config = dict(
    train_examples=39062,
    hop_length=320,
    input='log_mel',
    win_length=512,
    encoder_arch='regnet',
    encoder_channel_attention='eca',
    decoder_bias='all',
    decoder_qk_norm=False,
    decoder_parallel_block=False,
    decoder_positions='rope',
    decoder_cross_attention_every=1,
    optimizer='adamw',
    eps=1e-06,
    final_lr_fraction=0.1,
    weight_decay=0.3,
)
Rows from block 3 of the text decoder of a small audio captioner, named by matrix and row number. Rows with one number belong to one neuron. Each number is 500 + 40 x the weight over its row's rms, rounded and kept within 0 to 999. All counts start at 0. Numbers have three digits each.
After each neuron's rows are labels from the 100 texts, of 14976, where the neuron reaches its largest size: "tokens" is the input token at the peak. Only what is clearly more common there than usual is listed. The data: synthesized solo parts of chorales (CocoChorales).
# gate: MLP gate (decoder.blocks.3.mlp.gate.weight, 1024x256), inputs 172-255
# fc1: MLP up (decoder.blocks.3.mlp.fc1.weight, 1024x256), inputs 172-255
# fc2: MLP down (decoder.blocks.3.mlp.fc2.weight, 256x1024, transposed), outputs 172-255

gate.538:538492499501498500494490500510501546500512501488500499484522499502500502515575501502457499499495501504494492500497500499531500609551501498503500501500499500430500500485500599500498488499500501501498500491490502501495513499502503507290500499484494497501
fc1.538:503500523483532508499608580584502529499498498511502487365500502501502536501518495498500550488578503497501503500500489490499500503441500505502499366396481501501496500502503497490500500499499496515502500499499451497351498491501499503497500503399555440500
fc2.538:515500543496514515521498440414487509485513495519491501506502505531487498505501504521508536501436503499499491500523484545496500344496500509492495497513505492490490561494514488510504500507503493515498512522500467486544515503503487413501516496492480492501
tokens: "f"; "#"

gate.632:503500500502502480467508513495501499501423494499505515500488502502406394503546541502320498495497500488498505503394389493541595496498500494500620539483525432460500501501497500495497498438579500500504357399468506490500500497496520511511498536500499503498
fc1.632:500504517498500500500493496498499500497454492494501498502502490594500500501582500502538500501499501503503500500509473502513500498502500500501508503499458499502515500507579506534497498497493528499500452493654504500503498482501524476501491500502491500420
fc2.632:507501508501503505495510534540509491505503506502501508494486501511499434507513500497498495489502500517511574500426489494557298503497499509500496508502499499498487495499507501693550511491503500503503434500430501500500498626495485501490348498485498524500
tokens: "d"; "g3"; "trombone"

gate.178:503499614518502499500500500500499502533439511533507557503502450500527501399500502516362395499500522500501503493500638499480500501501495488498500541488509494500500499460567526504501501493499499507626499499490547489499496500499494464498512475517497499502
fc1.178:501500495502503499499502499460538514585500522498500499502500499502500620500501508485567499498532500485501533498496502461501499532499492430499501501577496457500499407457500513501519500534550493500501449487499478539499488498499500501501498390504500502500
fc2.178:473489508470503497513500494490498506563506494667496500500541496505512499490367457434500496501493534504426501500499610534497497493496497513461499483503685520498512496493500500495500505498494523460506545500501489502427493500500578495501500500503505634498
tokens: "<end>"; "4"; "5"

gate.656:499501500501500499500499505503498514501499501501504476499501501502504598457558500499500500501500500500500500500500499497505499504502500460500498503460485505500461494496535500465626435500729491499500500498502502446451395494521500502528500513611496503533
fc1.656:501500500486500423500500445500500505500503500500466498514491499413500424502501494500502501500500562501500498500499487500356501539498502500497499500501499448525671504499524499487501501521364486440500500429368500497505497494551500498499501500492502500440
fc2.656:454494499512499485496488513501511475495501472490504514499471452512508486480506573501473500494496566493482536497531435519508504514478467362531499502495498503521225499503499508504496530450491545505488508497500513515504503505491505511513478505520473501501
tokens: "d"; "g"; "d4"

gate.602:499498501500517507500504545501511499499454548426504500502497500499500513452501498583464284527501518500532500470303500499451499665502501501500492501496500500500501500448501510499501499534500499502500499499498501500500496500371500500498500502499500498503
fc1.602:524511367502500508501501498501363499500490500497504498501553499500517503501500500510471500513405509493501509499500462503501500500501498492385502503511499483499501499502499500498498495494497497499476498497498494510568492500502445530498437474431383498501
fc2.602:490477501496500503507499497504500502500500499472494503500496486499453631505492501523495502494506499499733507506512501344546500511554502455500503496526500498507631502412493500499497496500585501506467480503501500501546500501498504500499481501507463490513
tokens: "double"

gate.531:526501500583496495497507503503500499583502503477498501557512364460503500527504498499523502501489494503496574430559499489497499471443498501506417500499497493477499442496495500496501500503499521505491499564501500494500438445501407519451507497513494401529
fc1.531:497454500499501549471474504500442495675501572500406498606498408525453677498502508500501598490494496500503500500496462553486501500491499501499495488500500498500512453499500635503499500501495490501499500502499498500565431512496584503510497418497477492498
fc2.531:497504498502474565546494501495514495491502504500504548497499498494500514499511502505504226508523498502503499511504501500497500507519504420499491501495492496504505506503535493508498480528501468498499498496502501542366539495491501529520500497494488486490
tokens: "<end>"; "d"; "c4"; "a3"

gate.434:501479484513500382496502526566384520504500501388655513518499500487521476500498499493499499530500582516497492417501500492502570502491488374559493500472492505500486500500531503626500501428495495492558553497436499488449458500500519566427492500496447543507
fc1.434:520499502612503384454485481499435566511636500485504513507502500502488558542495454499498500411616517518500479501416499412442498527500448500499500499499501499520498438509523511495503509499467408490499499501407500465501452502500522496440499501502428524502
fc2.434:618500497495524523516501494503513485501514497503507525485542502499501493501500339500491594498518512507498461500464487511405546576499433498447501498503500460655451497502498544499487514512492499506471541498562494525495496497499501500273501483602501524499
tokens: "5"; "3"

gate.661:533498477436498501501501422501500500501500556501500497453564600498616485656501499502499501500501519500589500426494456498501501562500479516502500498500463513479417553569495500503498501559510502497499502502500428472500499501514473497505505499484500500499
fc1.661:498387500556499496500502465498503514500391502478523464487500430500471506499470501498513491486498500577416573501501326486605502484530500531499421500411497501519499455503484586501500500346473498500500448505507555500484499524491506508483532499502479593533
fc2.661:510534493498501500500500498412494512524505498513482485456510520516468499517500498593502505503504497543501483539405518465490498499608512519439498469515510482487519507492502500511499491503505500532499495506492489467500538442507499489500497497496521601508
tokens: "<end>"; "5"

gate.227:500499501500363500498463552509502499499500505497493503500503500507501486496501501502501507501466500500501539493498616498412409479469500589500495536500496500473447500500500500501508500477500501667501500500442458499499570500643453503458499502590514424498
fc1.227:614502500456501470492499500501498494502484501691495500502499502499500500499499521490454479521501500550500500476499503464498500503496502503495403495505501499566499501500511497443503478500505498498500500366500449500500499505501605519498501502501506502491
fc2.227:509522512498501506505505461499503540499512500506514502393496484441499518508352501508510530500527581506193480497494505497497467497487501502503484496400542501764494627503502499529490489501502501501506496502492496501489487501489494399458499501491490509501
tokens: "4"; "#"; "5"

gate.523:509399402500499495500492484486494570502498530489503504546508476467563573496495501501500504525532528390486489482501501497502500497502438448508564503500483518502499500501504443435482508505498500501524498531502499516500488500522498522488514501496450505487
fc1.523:501499543497501500510500499500434499503495371524499498496499499498494483506526561570500474571501500503451500505543500498503502370499567500502500479479500502488501433505504500500500557500496538566569534502434500551396459503499411437500506500500499501467
fc2.523:520505514490465493463501526483496462499503540501492497497478499497513399498573509505500505508504472486596512493495497499482504453471500551513495641502497478491498505487581496502594587495505494504494486503497499488532463465505491493501519499455482504504
tokens: "<end>"; "3"

gate.210:499542519500487500500522500500504499500572499561496500499500446500501499499394498499497500442605474501499515485563528500476544497365504498498505499497525498502504501500489457485499498612506447501499501494493500500500502499496503720369496351499514478501
fc1.210:479517500518494503500501498489502468502484525523501588506415554479517500501512496499620500501463495500497499484495501501500500500498503579500504498500599463493554508546499502461548463491511500500406496371497494608512591495578540560516499500558525500449
fc2.210:496489494582511500492496500498501507483497498496495447517553602506500484500498502496499502500637497500493510499502502503500499499497381500499501502555502500498499500502503497487577498585522464633506504499505499477496487525502482499509521499505502499504
tokens: "5"; "a4"; "f4"

gate.71:501502605508537501515508504500481500504493500498504523446502487498636499500500500499493500499503497484499485422492615475501550525503493499499411500567460473515605499484501498554586520500501494527497500499501584508364630494576497546533499500499501501500
fc1.71:509541553500670506500587499548495520552505498500510593499501488403568455508483501455376595499557498500501387442453500505501523505511428500498450522501470465400562492501496502499555500496498504501499481499485500502486519464515500501489500413500500502594
fc2.71:509522464497510500500540343502483526503500500518499493495497468494501499617506504496504504499500572499509500480497502495508500500494503499431584423496505483485416498504462516495458490500501503494504548500497492494499471428511506489500514501495502500498
tokens: "a3"; "a4"

gate.385:501499501500502480588439476500501499554500592346502501500504500495503499441500504501498396500735502499633500582500499503499533501495499500502511501589500505504500499499501522499512505475500498406409502499401502501497428498499501501500499501564599500500
fc1.385:498500500499500469501501501500392502501444531448469548498563500500500500500501519502505497504496500517501501502500500501360504499502501439500499403533500503502578535500472498500500501632499573500482497501499453499502499501496496499499503499495545503498
fc2.385:500501499502513503499500500501493587499504502502508443499490503502472503499499502497518501501486499478509501494497506494567499500501500500479570498498494495559495532482500527601433499502586472501497500498499499493498500500530494498489527500482497502501
tokens: "4"; "3"

gate.527:501411500502468479498500449591500500500503508499476502500500497497501642494537500500500482495497547499499444498498501500499499553485498499438499671506361500525503506450500500410570502503598450504501500500499498500499511499499500500512483500500501501500
fc1.527:502482438498498497495500500500616501497573500502502402488544500533501499499499527511453531383500609501591503576495493498500518501461500543503494501500332500502498615501501514435500498487497502501599510500502536500496470500501503501590497401501485506515
fc2.527:500496506494509497504499510495503466514493503505477512512475495511508460504500610335494493499502500471485496498504507500486500482493490505499497512503503499476498500471634501798510503497503500531499511501581501279496499494543503501500502488503500511500
tokens: "f"

gate.518:554499500511535501613496498529501404502501498421500499501671499488464502502502501424473495502500498500512499408610501498498523499500471499501504500501396501518532461500477577500501497483469500501501499500498499500500500500522601431506537526499497503450
fc1.518:362495496515505584490501500511477499499498508494502499501364501462503496502496497405499508500500503494499501501491505500501542495500516500611500500554500497500421500500500502501502500604512470560375500500498436495499559500455500504492497501500402498503
fc2.518:499597507499500499502499499500501500580498440501498501552504501502484564560500489492500499494501493509499490498502498501502499498495508490492509500499501471533527500574586495491500500496440503502501503501513449499501498497443502487499500502500504503498
tokens: "4"; "b3"; "f5"; "e4"

gate.354:501576507537396503502503464502498499501682506502500557529500500527486502502477502618499519501588500499499460500502500498499471443525500497544497500494499502500493521493485485505503505501505582501442381503499551469534499507541479500506501533496513499500
fc1.354:500534499501455500502661492497500467500498503454500521545585485498454501499498500498503511497543500501418500459501588500507500448502510500504499500498501572501457492500490500562501502344501501470500457500470510517500500395503341502562499482499578459445
fc2.354:502461499497505493503432500500494451509480501500413499504417572527502498494510503496513497504504489509501483513497421499491509495504493504504501495503503505487518494342523514501584495493578502499494501503425499494505505613502511430509417512475503496508
tokens: "3"; "4"

gate.113:474439503541517499502601501500463453499498559505561503499471509431498525518495548492500468517498588470509505500502500500539504551593409500497395501499521488500446489508499495498499497560503500499501500499469497497472495401573520508491501501499466573493
fc1.113:500499500505501500502491504523500645506500508455418532500498500501503536498497481509620465473500520498509498520497507474499441574500491610500498503499623501523506502498602498495505501483502500552502491486500501498617499548467500524486507500634472489544
fc2.113:500499507508503499501500507500495500499499583488498538501495507499502551498498521582609498607501506491528356501495510487520498455496498505495493431503500494499496499496502500559488502508437500501498369513501493491461500499499500502499512501382498507503
tokens: "4"; "5"

gate.404:500497501498499507431507500483505528574397500550462500501496501490499519503501499500504485493508500499445502501498577501523480464484516447493512497500501500496502518498475500621496501590596497500520376521504500430500493601464501500521500452499499498465
fc1.404:510495494498561502479411449443506544500483499549500500596536621493500505502499499500503472502502505499558626504499536532528499502463500461469603470511507500496502521501468501584495502478557634564560499569500499451499432502458490500499503523475508500400
fc2.404:512539548446496495503501494501499503513499507500462504501457494451482506503496499506500504502502497380499502451500540362516426498499503481499510499498512507500566501383499498498500529499505489498514485518499497484503431501470500499504572483560502500387
tokens: "double"

gate.309:489498500520500499334510535500502497427500569497502499550500497508487500446439498500498425384404502500499479490444442501477410501501498422535499505499502499501494497497495499499499500500442498500500501616502500501567502584454453582500509477500496497566
fc1.309:501498423479509501500500501475500508550487521552503500522500501499500502500447525474501498496500500500499518501499511499503500501510540302503500500551505500499467499501499551557410500542516497507483498501646480500500602492500500501497501500520500499501
fc2.309:499495513490512493499514500506542503498512482500509503438486342497503508500495509505502608503510501457510506505548499502500478430501494321548504491493464649499585498496561382514588491499499490497502501495499498500506495515506506506500544530538467472505
tokens: "double"; "b3"; "bass"

gate.431:502500499499562500502500501491500500525500499406500500492478501503500500503500507503503517506500497501503535497464498459511450500499474501490502501469495597501500498516500566499502501551600467501499493724498500501494514501501501498586480535500502502499
fc1.431:513496459544498502501478598500458541509502501499539496500503502497522401505500467505502426439494503503499499501464503501502500425444501500499500478502500500500507481502454546500582500502500501498501371500502499541496501507493488487501503499440501500491
fc2.431:498489518497444502502502498489489503500500499488499501509502502368500530496605499502498500500514500502499499501506501520505494448500495500499529499506503523499601487494359496495497497506498488599502698503544592495503444502505501358498505501556705476499
tokens: "c"

gate.155:504497499499571569500425504498445498504476425499502567507503403495485495471500503501515528503556494496503516427346501492284502495501395498518608621571499498500549514495499501500500503475500500576502499502499500498500465505502497493500557500451446498499
fc1.155:486500492512501507499502496449490500504499496500448501505529625501499501491499563496516502502495466498385497497502491470490497491491593501499501504507499499587453530499503496528534505500507499502505495509484498499440419508500498499475567502471499500501
fc2.155:460505511488501490479507497496500499564499485501350495488538501517513502352489590502499705511501499511503499501514496551500500485484499528524501499497488496627516495500498494503431500487495497496510489498494498499500498505501527496546497516494503674502
tokens: "f"; "e3"; "3"; "e5"

gate.758:468484499499499531499500535503506501404450500558500506496595448497500495499502471500507493505499498502497508509494497500499423498632502501356444495452498500500501501499502501501501502562428500501592558500501481479499499608448506500493489565498499499498
fc1.758:497501500542526499501500517501500500525501499492499500502494574452499501500509500514502500563502501498501557442500573500501500490422461542516500512499541501472548500487447500479500502539501500508698503583502496502501496499492501498501426584503428495358
fc2.758:507490517495414497501468512483501508498495575355501496465500498500463500494502499497498412494501501503590500510494549162534504506502406316508488495501542504588492507490498498495534504511511502501493368496508501502514498495471502502498502503578553497495
tokens: "double"; "a"

gate.147:500500501500503499500501657500502497499501493499500501567498548500470497499618498501507497498501500494646504503503522473497500501496578494383504503486502499501466499494501500493505566498500500502505425535500488502496500503495499507500529506556488573404
fc1.147:501545499501426544555500497523502501500527499498518501501498499500502499495504499500500472436470461438499578519509479628495499500401475536496504563502460496500500572575536500476500462573500514505570501417499433502388502502500499469503504499515498500500
fc2.147:500455502497501491502465502497487501499481499481500439504500501503498498497499502452495500504543502541409498501508502616397514499500496501508500510503501498496528499494503512497506504484501564505501503489503510490573501502501501289495470502513537498569
tokens: "<end>"; "3"

gate.340:499499500501500502499525499533500441500501518501502499552512544527420506501489497486500538482543509598500500509559500501494497500500511500495500499497500500500567460541499527501489495572469575501500500412499498496499498501500502499429497543438481500533
fc1.340:496500503498521496498505499480499500483500500498497502421493465503502420413501501506501495580500449416473505438369488505501468467501499528502500618500357505499501492499459503501500500495477494571452498501499475502503511504455497622513556409500341494552
fc2.340:503511500504492501497519560506728479442510487500509497489482502507494485469499472498499502456501502505514509438520481501521499485518500491496500495503499497506502502501467471432496499499537499625499495487638501504586486500508481500500608498507500495500
tokens: "5"; "d4"; "d5"; "4"

gate.529:501435498395499499498499501565502500497495581500497487495488483499381495498495501503429415473554501500525498514509524482516500501493435556500484497500490407500501446611500502499462495500519501502502492497541507501501504514501502502574499498503565493625
fc1.529:505501501479562530492489500498505448365545496500500494502498549506492500530529485499500500498482520567504371501520466500501500493618506500503504499499501484499498499502500488484540500506499483392523507499499369491537499500496480499372496500488503500471
fc2.529:506506495453500521509506493493443601500498497501502486511470507509487507501501503498550511498494501498498363498498528507476425484490511509486503531500498500502500525490513489516509498498499568557494499497497500481509513493501553460496498500467500500505
tokens: "5"; "4"

gate.313:498500501499500459501500404500505500603499534501500499499500503489500532553499499499482501498500501501347417499501500481500520499484500502477499437415500499500499501501503500488451619500500369403396504499500500497500501499503421594514499501500487471498
fc1.313:498505501492499499501499498486362499502425500382498500500499542500494577536347503536501500508499499466528500500407500499500516509381502501500503550500524500500502436612579503500500499499501500499615483499499461500498445501577609501501475473561500430501
fc2.313:515501496496515500508491519485500499537490504497502484501511520500513520495498503499491500504495533504502491495497497495507506507515491513500473582522504497501472483504511179605524518496477421508496496514503548339264465500501480493500512495478507681510
tokens: "<end>"; "b3"; "4"; "3"

gate.491:497499500600499520499500473517501498501349502500619544304433509483510499498497500499446510498535501530500502458458498501500513496499517445479498501478537500500498499465482500503501503514500357499498500471501479500494502478501425471500555500500499527499
fc1.491:498535500503500438500581533501498502500503516498437499500541563496500498498506500499502375515498541575498489503499500501499497501499497505499501501491512499506532404501499505418476498532612515491501573475500501498498458560500502383500411458500499499511
fc2.491:499508488533463452498441499489474507496489505489517498507494499492495563501499494500496499499491492491494506501400500439500528509506506500499536568577496455503500507508500507488518517493497495485592374500487509498500507500482437502530498497479502490578
tokens: "d"; "b3"

gate.101:500499499500504500501500465484500532500433505502499498501502495514501491497503501500481501501479478499520505528439485466572500502500496504646499501502479502499480496425293498537500501366499488466500497503532498456501499519490575501447639425569488542502
fc1.101:502484501519500499499454368499499501504499536500500504498513498502460500499407500500494500519505419501502492494593503500502500495498500501501488492582500499502482500466498500512512508499499667505497500496501363501502504471587506500500485500491501499501
fc2.101:509503484500497499476501645564509436497505478491498511471502499503497353451563500499453501500497511501495514521497410492484499521485502518247478507501501497513508503498514503511550509499494492508496495507506484506518497510498500504454481507496499508504
tokens: "d"; "e4"

gate.303:500500508546501500531498502506507502499493497596476499500419501485507428502500496495501544494499511449584658499501565475555662500492501502485539490510502499593490510522497500500496488504508518499563504524580489529502504472500475500553530500570495499440
fc1.303:553488501638496497510617504499489514502501497527500500500500485500483503503503506500562527504567489505500497494498512501504501498500439501499505501500499500497502500499402502608500493499500531499501429597474500500564501498512504479504545500498497591490
fc2.303:505457502494495513505490499471468505499501514193537609504331495499501546502503507504514500504502485497477515516504492505499496500504496494500499500494486519611461524399507489508480484538506510506491503494504487498510502493494549513506522535502486482500
tokens: "3"; "b2"; "f3"; "horn"

gate.370:496501510501475503544504495447522539501470481501501517501499441502503524510508439505499515503501460516480503480502500500523500475546499490471553500498491507492495496507486500487429479598653481496502498419545503498426507500500424511505581547481497489500
fc1.370:381516499653582527507505460561532491503456494488499498501501464502503454501560499500494499507502543520502499500492500502502500498499500497505585449500493500416497380453499431504500449495501499499499470473497503502502513500502659472499494544443501508448
fc2.370:488505489617490439494504491681500502479499499500507536500496507499497495488452488499501504508479523501487502510499508454496509520493511500459506501505502457444499515500502615500499500510558502495499507502513527491494502489517514502512641587498491524496
tokens: "d"; "c"; "a"; "3"

gate.492:459499501498501532501497500537502500390537494501439501496500501501502499638500502503491500479496500500500497577530528503500501499540501504501498499510508500421507542500534501573496677475500583556504538500560500500499504501497499501541554498500498506500
fc1.492:489570499501310499500502509503501498500498501502535528496505508502500501501499489515498500439490501500496506500443500500461423501433605464501500500569497501501497497490497518504504500498497497499539540547499471500494503547501465502499486499500500501503
fc2.492:497499480505509518637495496528514486479502515509502493494485503500506438499498484500464483505496539496505574560486471466494543582527390432469478505526466574459488507489513491536513512503523470503495493499487552491483503539502485500561501495498498480501
tokens: "5"; "3"; "a"

gate.381:504500346464506500505501499399569500501450397496489500500500439502485388502445501503500467502504500481398448498500501500500500415499500500501506428440499387570499500521396500559501500500513498501500493502500500496516471499500500497514501500499502497479
fc1.381:501499503597506511500499454501489516555500407420500524499585500459573501498507514374500498501502498493500492467470498502491470500500491577501499503552498501502503513491501500507503501498570500535514511597513501496498500502494500500500500486490502485535
fc2.381:500504502472497500498500492503498519500502502491503499503496502500491504509497500474520501507454498486500569499500605484515481497493499479494532499500498515500504507501496496491502468503518502500521492500498503493495446495508504503481512478505500501463
tokens: "double"

gate.202:575502500513495516496500533449500499498485501500536501499499520500501499468501501503500501589486499500407508470498484500505508499626461489458501476501502551580416407544584500448617500500541498500500499500543499500499501501500495500500570485499463492518
fc1.202:499543477500497500498499497501512526415464411461500519494497550443462633479500498318502360501529499503474386505537528496532504405501502453494499499498516501503420499511555557483433501435500500487502499491512602527599505584501559449498604501462511517575
fc2.202:526499504357499495675497505500499506501501498518502491505477481377499490487564495499503470502499470498499501501501521497502499415503500503492503500503497503384510506481518500479514528522502342501503514569573502493526495496596500504499524503466498502456
tokens: "d"; "a"

gate.544:500500499499608503509453499495501403538499494499502504500507502497500500499494641500499500501508497501499500500501579500500506496505502498501499350584500501502500488509503500500526502500351501500499551500501500501577501440500497500615512500501516499499
fc1.544:461496498500500590501500503288540495475500497501502490546501507471501498499446443484549499499488507500499456500500500434500502500493500390499476506517499514501497501500501501506647509451492515498536568497358509500501500502499502589489491501501576482500
fc2.544:500499496379506493504502512479491537500488507500499501509486502500504520499495528481507491500522498505501481493511552490499501504329501503493499496501500473493526497692501503496526500499506501645498506496581502497448500449506506502494505496498479499513
tokens: "c"; "trombone"; "f3"; "viola"

gate.721:500501481497502638501503550477475503506507536503502525497499514499513499503501503443548500502478511497505501498501501395508522502501529480497499499504458501496446535541446633502562501508508505506501500500499502633501496501502489506445597502499500423496
fc1.721:587464500476498532502613496500566500412528495558525492495518538498500501541499520395497503499526503501483499502497499492506518603502543503515498348517490486506499498553501500501419496505577507459493502499503500497474503502549673498494501509486500491512
fc2.721:443527497500499480503516516277452502500449500499490503489316525360494485521500519500499506498543495368524596501488496497521558508508501500527499501483499499498490496501484492449505500502609489457506496532408519460516505545522502503521488496494544474510
tokens: "c"; "b3"; "4"

gate.257:556392421526500505483501500590500501502416505402558449504356505407377502502501393498500500502513528502501501493547501477527499497556467500499505501501501513499480499479501417547498500587504474500573472502456500498419535515499499543483537505435335498500
fc1.257:582570501494501393501500501499505500536524501502434547499526486580648501456510615522533500538498497487492501492500420539448468500477532500500471500482498501498498501422500581449502501478500500541408500466500504501501471499501509501514500463504636505533
fc2.257:506498347501528500496498423500503497504501498510546421501532501541515499501502504503501495494503546503502601528543384530492505500509444501581500501499489534498501498499500500576392382500502494500502511500474501396495499510498496505500498497494392501537
tokens: "c"

gate.356:498499500502525501501501462500453500512499498499471359500502501500535500500524500499500500500501501500497499499499500458574474500379498502501646500535543500500427501499380500523493563544612500551502501501512525500358503500496500529500500544498501500456
fc1.356:500500485500562301501499499500498500445499500502500499492523498474504499450502499500573500502421500500498501500565498500500499501449659514500498450499387501501363503498501499500587498492580498500500636421500420437500500523501500500523501505540499500499
fc2.356:329503483508496360486500512499489504508491500503484498500506500499537509484505499494500347560501493512493495530487507502541497502496501507506544502500484501498505471497434496503669484508500504501494501511502505497487505596502504503498497508486503499500
tokens: "d"; "g"

gate.20:546523590487498501499616502500500501495470502499500500498498500517500527500498409500501500501499418448401500502500498499459580501502420655496496499397501372500499504499474496500499501644565361499499499500500499535620498420386541501500500469499500473498
fc1.20:501501714499470499525497509501499500493504499461499484496499392499464501498452500501500501499504501503505498500498509423500500502508505500500413500471502487503471501498500500539500449504498503422493501496502497606508503500497502496498555500491498499500
fc2.20:492498268509512501490501501497501491500495500501502495499496502502501504494544504512501493504506444484509495503496494500502500614495490496502500394503478505399497518497467500507502508497541489362490495501479496506494499493502500513506497504491501484498
tokens: "f"

gate.250:577504496501472505504499472500491500509499391508442460517502501499512506609491493494505503498432445502499468416499501594506501420500511561501557499503500492462663609451578492500522423507506492502492506443491501496548501477535500502498503501500500480488
fc1.250:500499561500487501502500450490511497502501500501447500500526498478438459595461494501558496449500500500327500489498502488500570499501527501501433480523522518501618500498526512541501543500498498500499506501552509503600603501494500451500500500500514496534
fc2.250:545501459505500506566460498510501515480496568507485470530528501525536503500462492503500508495524506552513500523492501509502507556517384545423497500645498490496502487480504678535502498500500499595454538505520498516500503499518498446497502488500501437501
tokens: "a3"; "4"; "3"

gate.539:500504502540502495490500541500496500499449498500500452498456500502447500463445500522501417518502591495529499590497404499377524505500499452547547406420608368499494500475497517432529499500500474501358531520425498535505501500499524500501504446501499498502
fc1.539:510510626493501502530498593494499504500490499490497431502543501499497500461502484500491476500501500486500541501487502500499462533500517500500500499500502467501501501563501501543492500489503501498572501500506314524501411563379503500503499592488502499488
fc2.539:498491495506416523633513507496499496502582499543510519494510499489505511507497516501499500498490530503493482504501512507486498491501525491496499398498518486504495504500455499499502484505498531500494498498448490502491509498500512497492525501497493501509
tokens: "double"; "c"

gate.327:501495501509499445501503502508501494443502499542489529544502500337487498499504467533503572501492502500501441501498465410516498498498487588509656501512600500497496495366544461502501500497500500501501499501498512500499509501501501410589484531498525501501
fc1.327:501500493503511463500502500497497501420500499498516501421502499498502500459510502497502500545545546522500498490452499597499508466499498500515526449502501501402477500499393515500504504501500500501504498504491501474499500499499471342500554368499501512500
fc2.327:506502498500498478460500716494502447459499498482497499506500504499499486510500498502394499510503496419504620490498494508500501500511595508482501498514499447500524496492626503510517532495512432498498380670504504503500500504507496488500501491474561501497
tokens: "f"; "<end>"

gate.134:501493500501527492500612502501497498500501500396500500494501499495379501501500500515521500500501501499438511501522501491500652499501499498500500501500498509502590501550500499504499502499498437499556501519500499557500499502497352578494502502500502500421
fc1.134:615507499540499502378500500500499501491500502508498500544489497656499501437504500515523589501487498502496499515620498500430500489499501502476500501361497547500472505498501497500501500526499542525500500395502355499459555497501501499499499454542501500499
fc2.134:513496461513500509476496501482501495596501500293504516494524488502489501589498501509486463497491498512507508506480496503484506568514488484533449503528495508533500489488497501507502642503489485498506500497507507494473400524487490510499487438500514516500
tokens: "3"; "c4"

gate.453:472501544604640500433506441498554522487501484503440512500556498541507499500575501501500606500500496500500463421500497467500478498492474501501503522502478499512613446499552501499500489407498503538458500529463500478501500500501499510480487519499500539500
fc1.453:500499655499456437502488508500654452501528489528499500507501487496497502501519500482532495491494499501502500509533501500519524460501476475495441499419311509500678483490502498501500502507498503500500431499500499502500499532499439446506501499418522500497
fc2.453:520465509675499503509491489514502502513510499503502516504497487496494506503474503514499531494505391476490501495512516631492487493496501573501500409471504504504500513501491564485492502506490505508434508488512507561533517495492619492500485484516499495496
tokens: "<end>"; "3"

gate.511:468499377528505624365500491501499500503497518498500455495499502501500470472497499501499500543500484440502570499494504496502500553504486490500323594514477595500500462501331501525500500501502501500500490479497506495543529560497500595595491468501486500503
fc1.511:499432327506500500417499552501500430478501500499510547505506501503502499492487498501497499507449537529470466486469497484478498496522499506500475507519500500499502427252521498500500503500605495509437498502552591504501500499520499570558466501417452500629
fc2.511:486500500512486497496497437500499499510496503481500496501499466500508499498501499485502491501476498496484504491501502500501498500496506312500597506449500501503506496524503500510504480498503501468506497482498548498486272498500566505504492591498475492505
tokens: "4"; "e4"; "cello"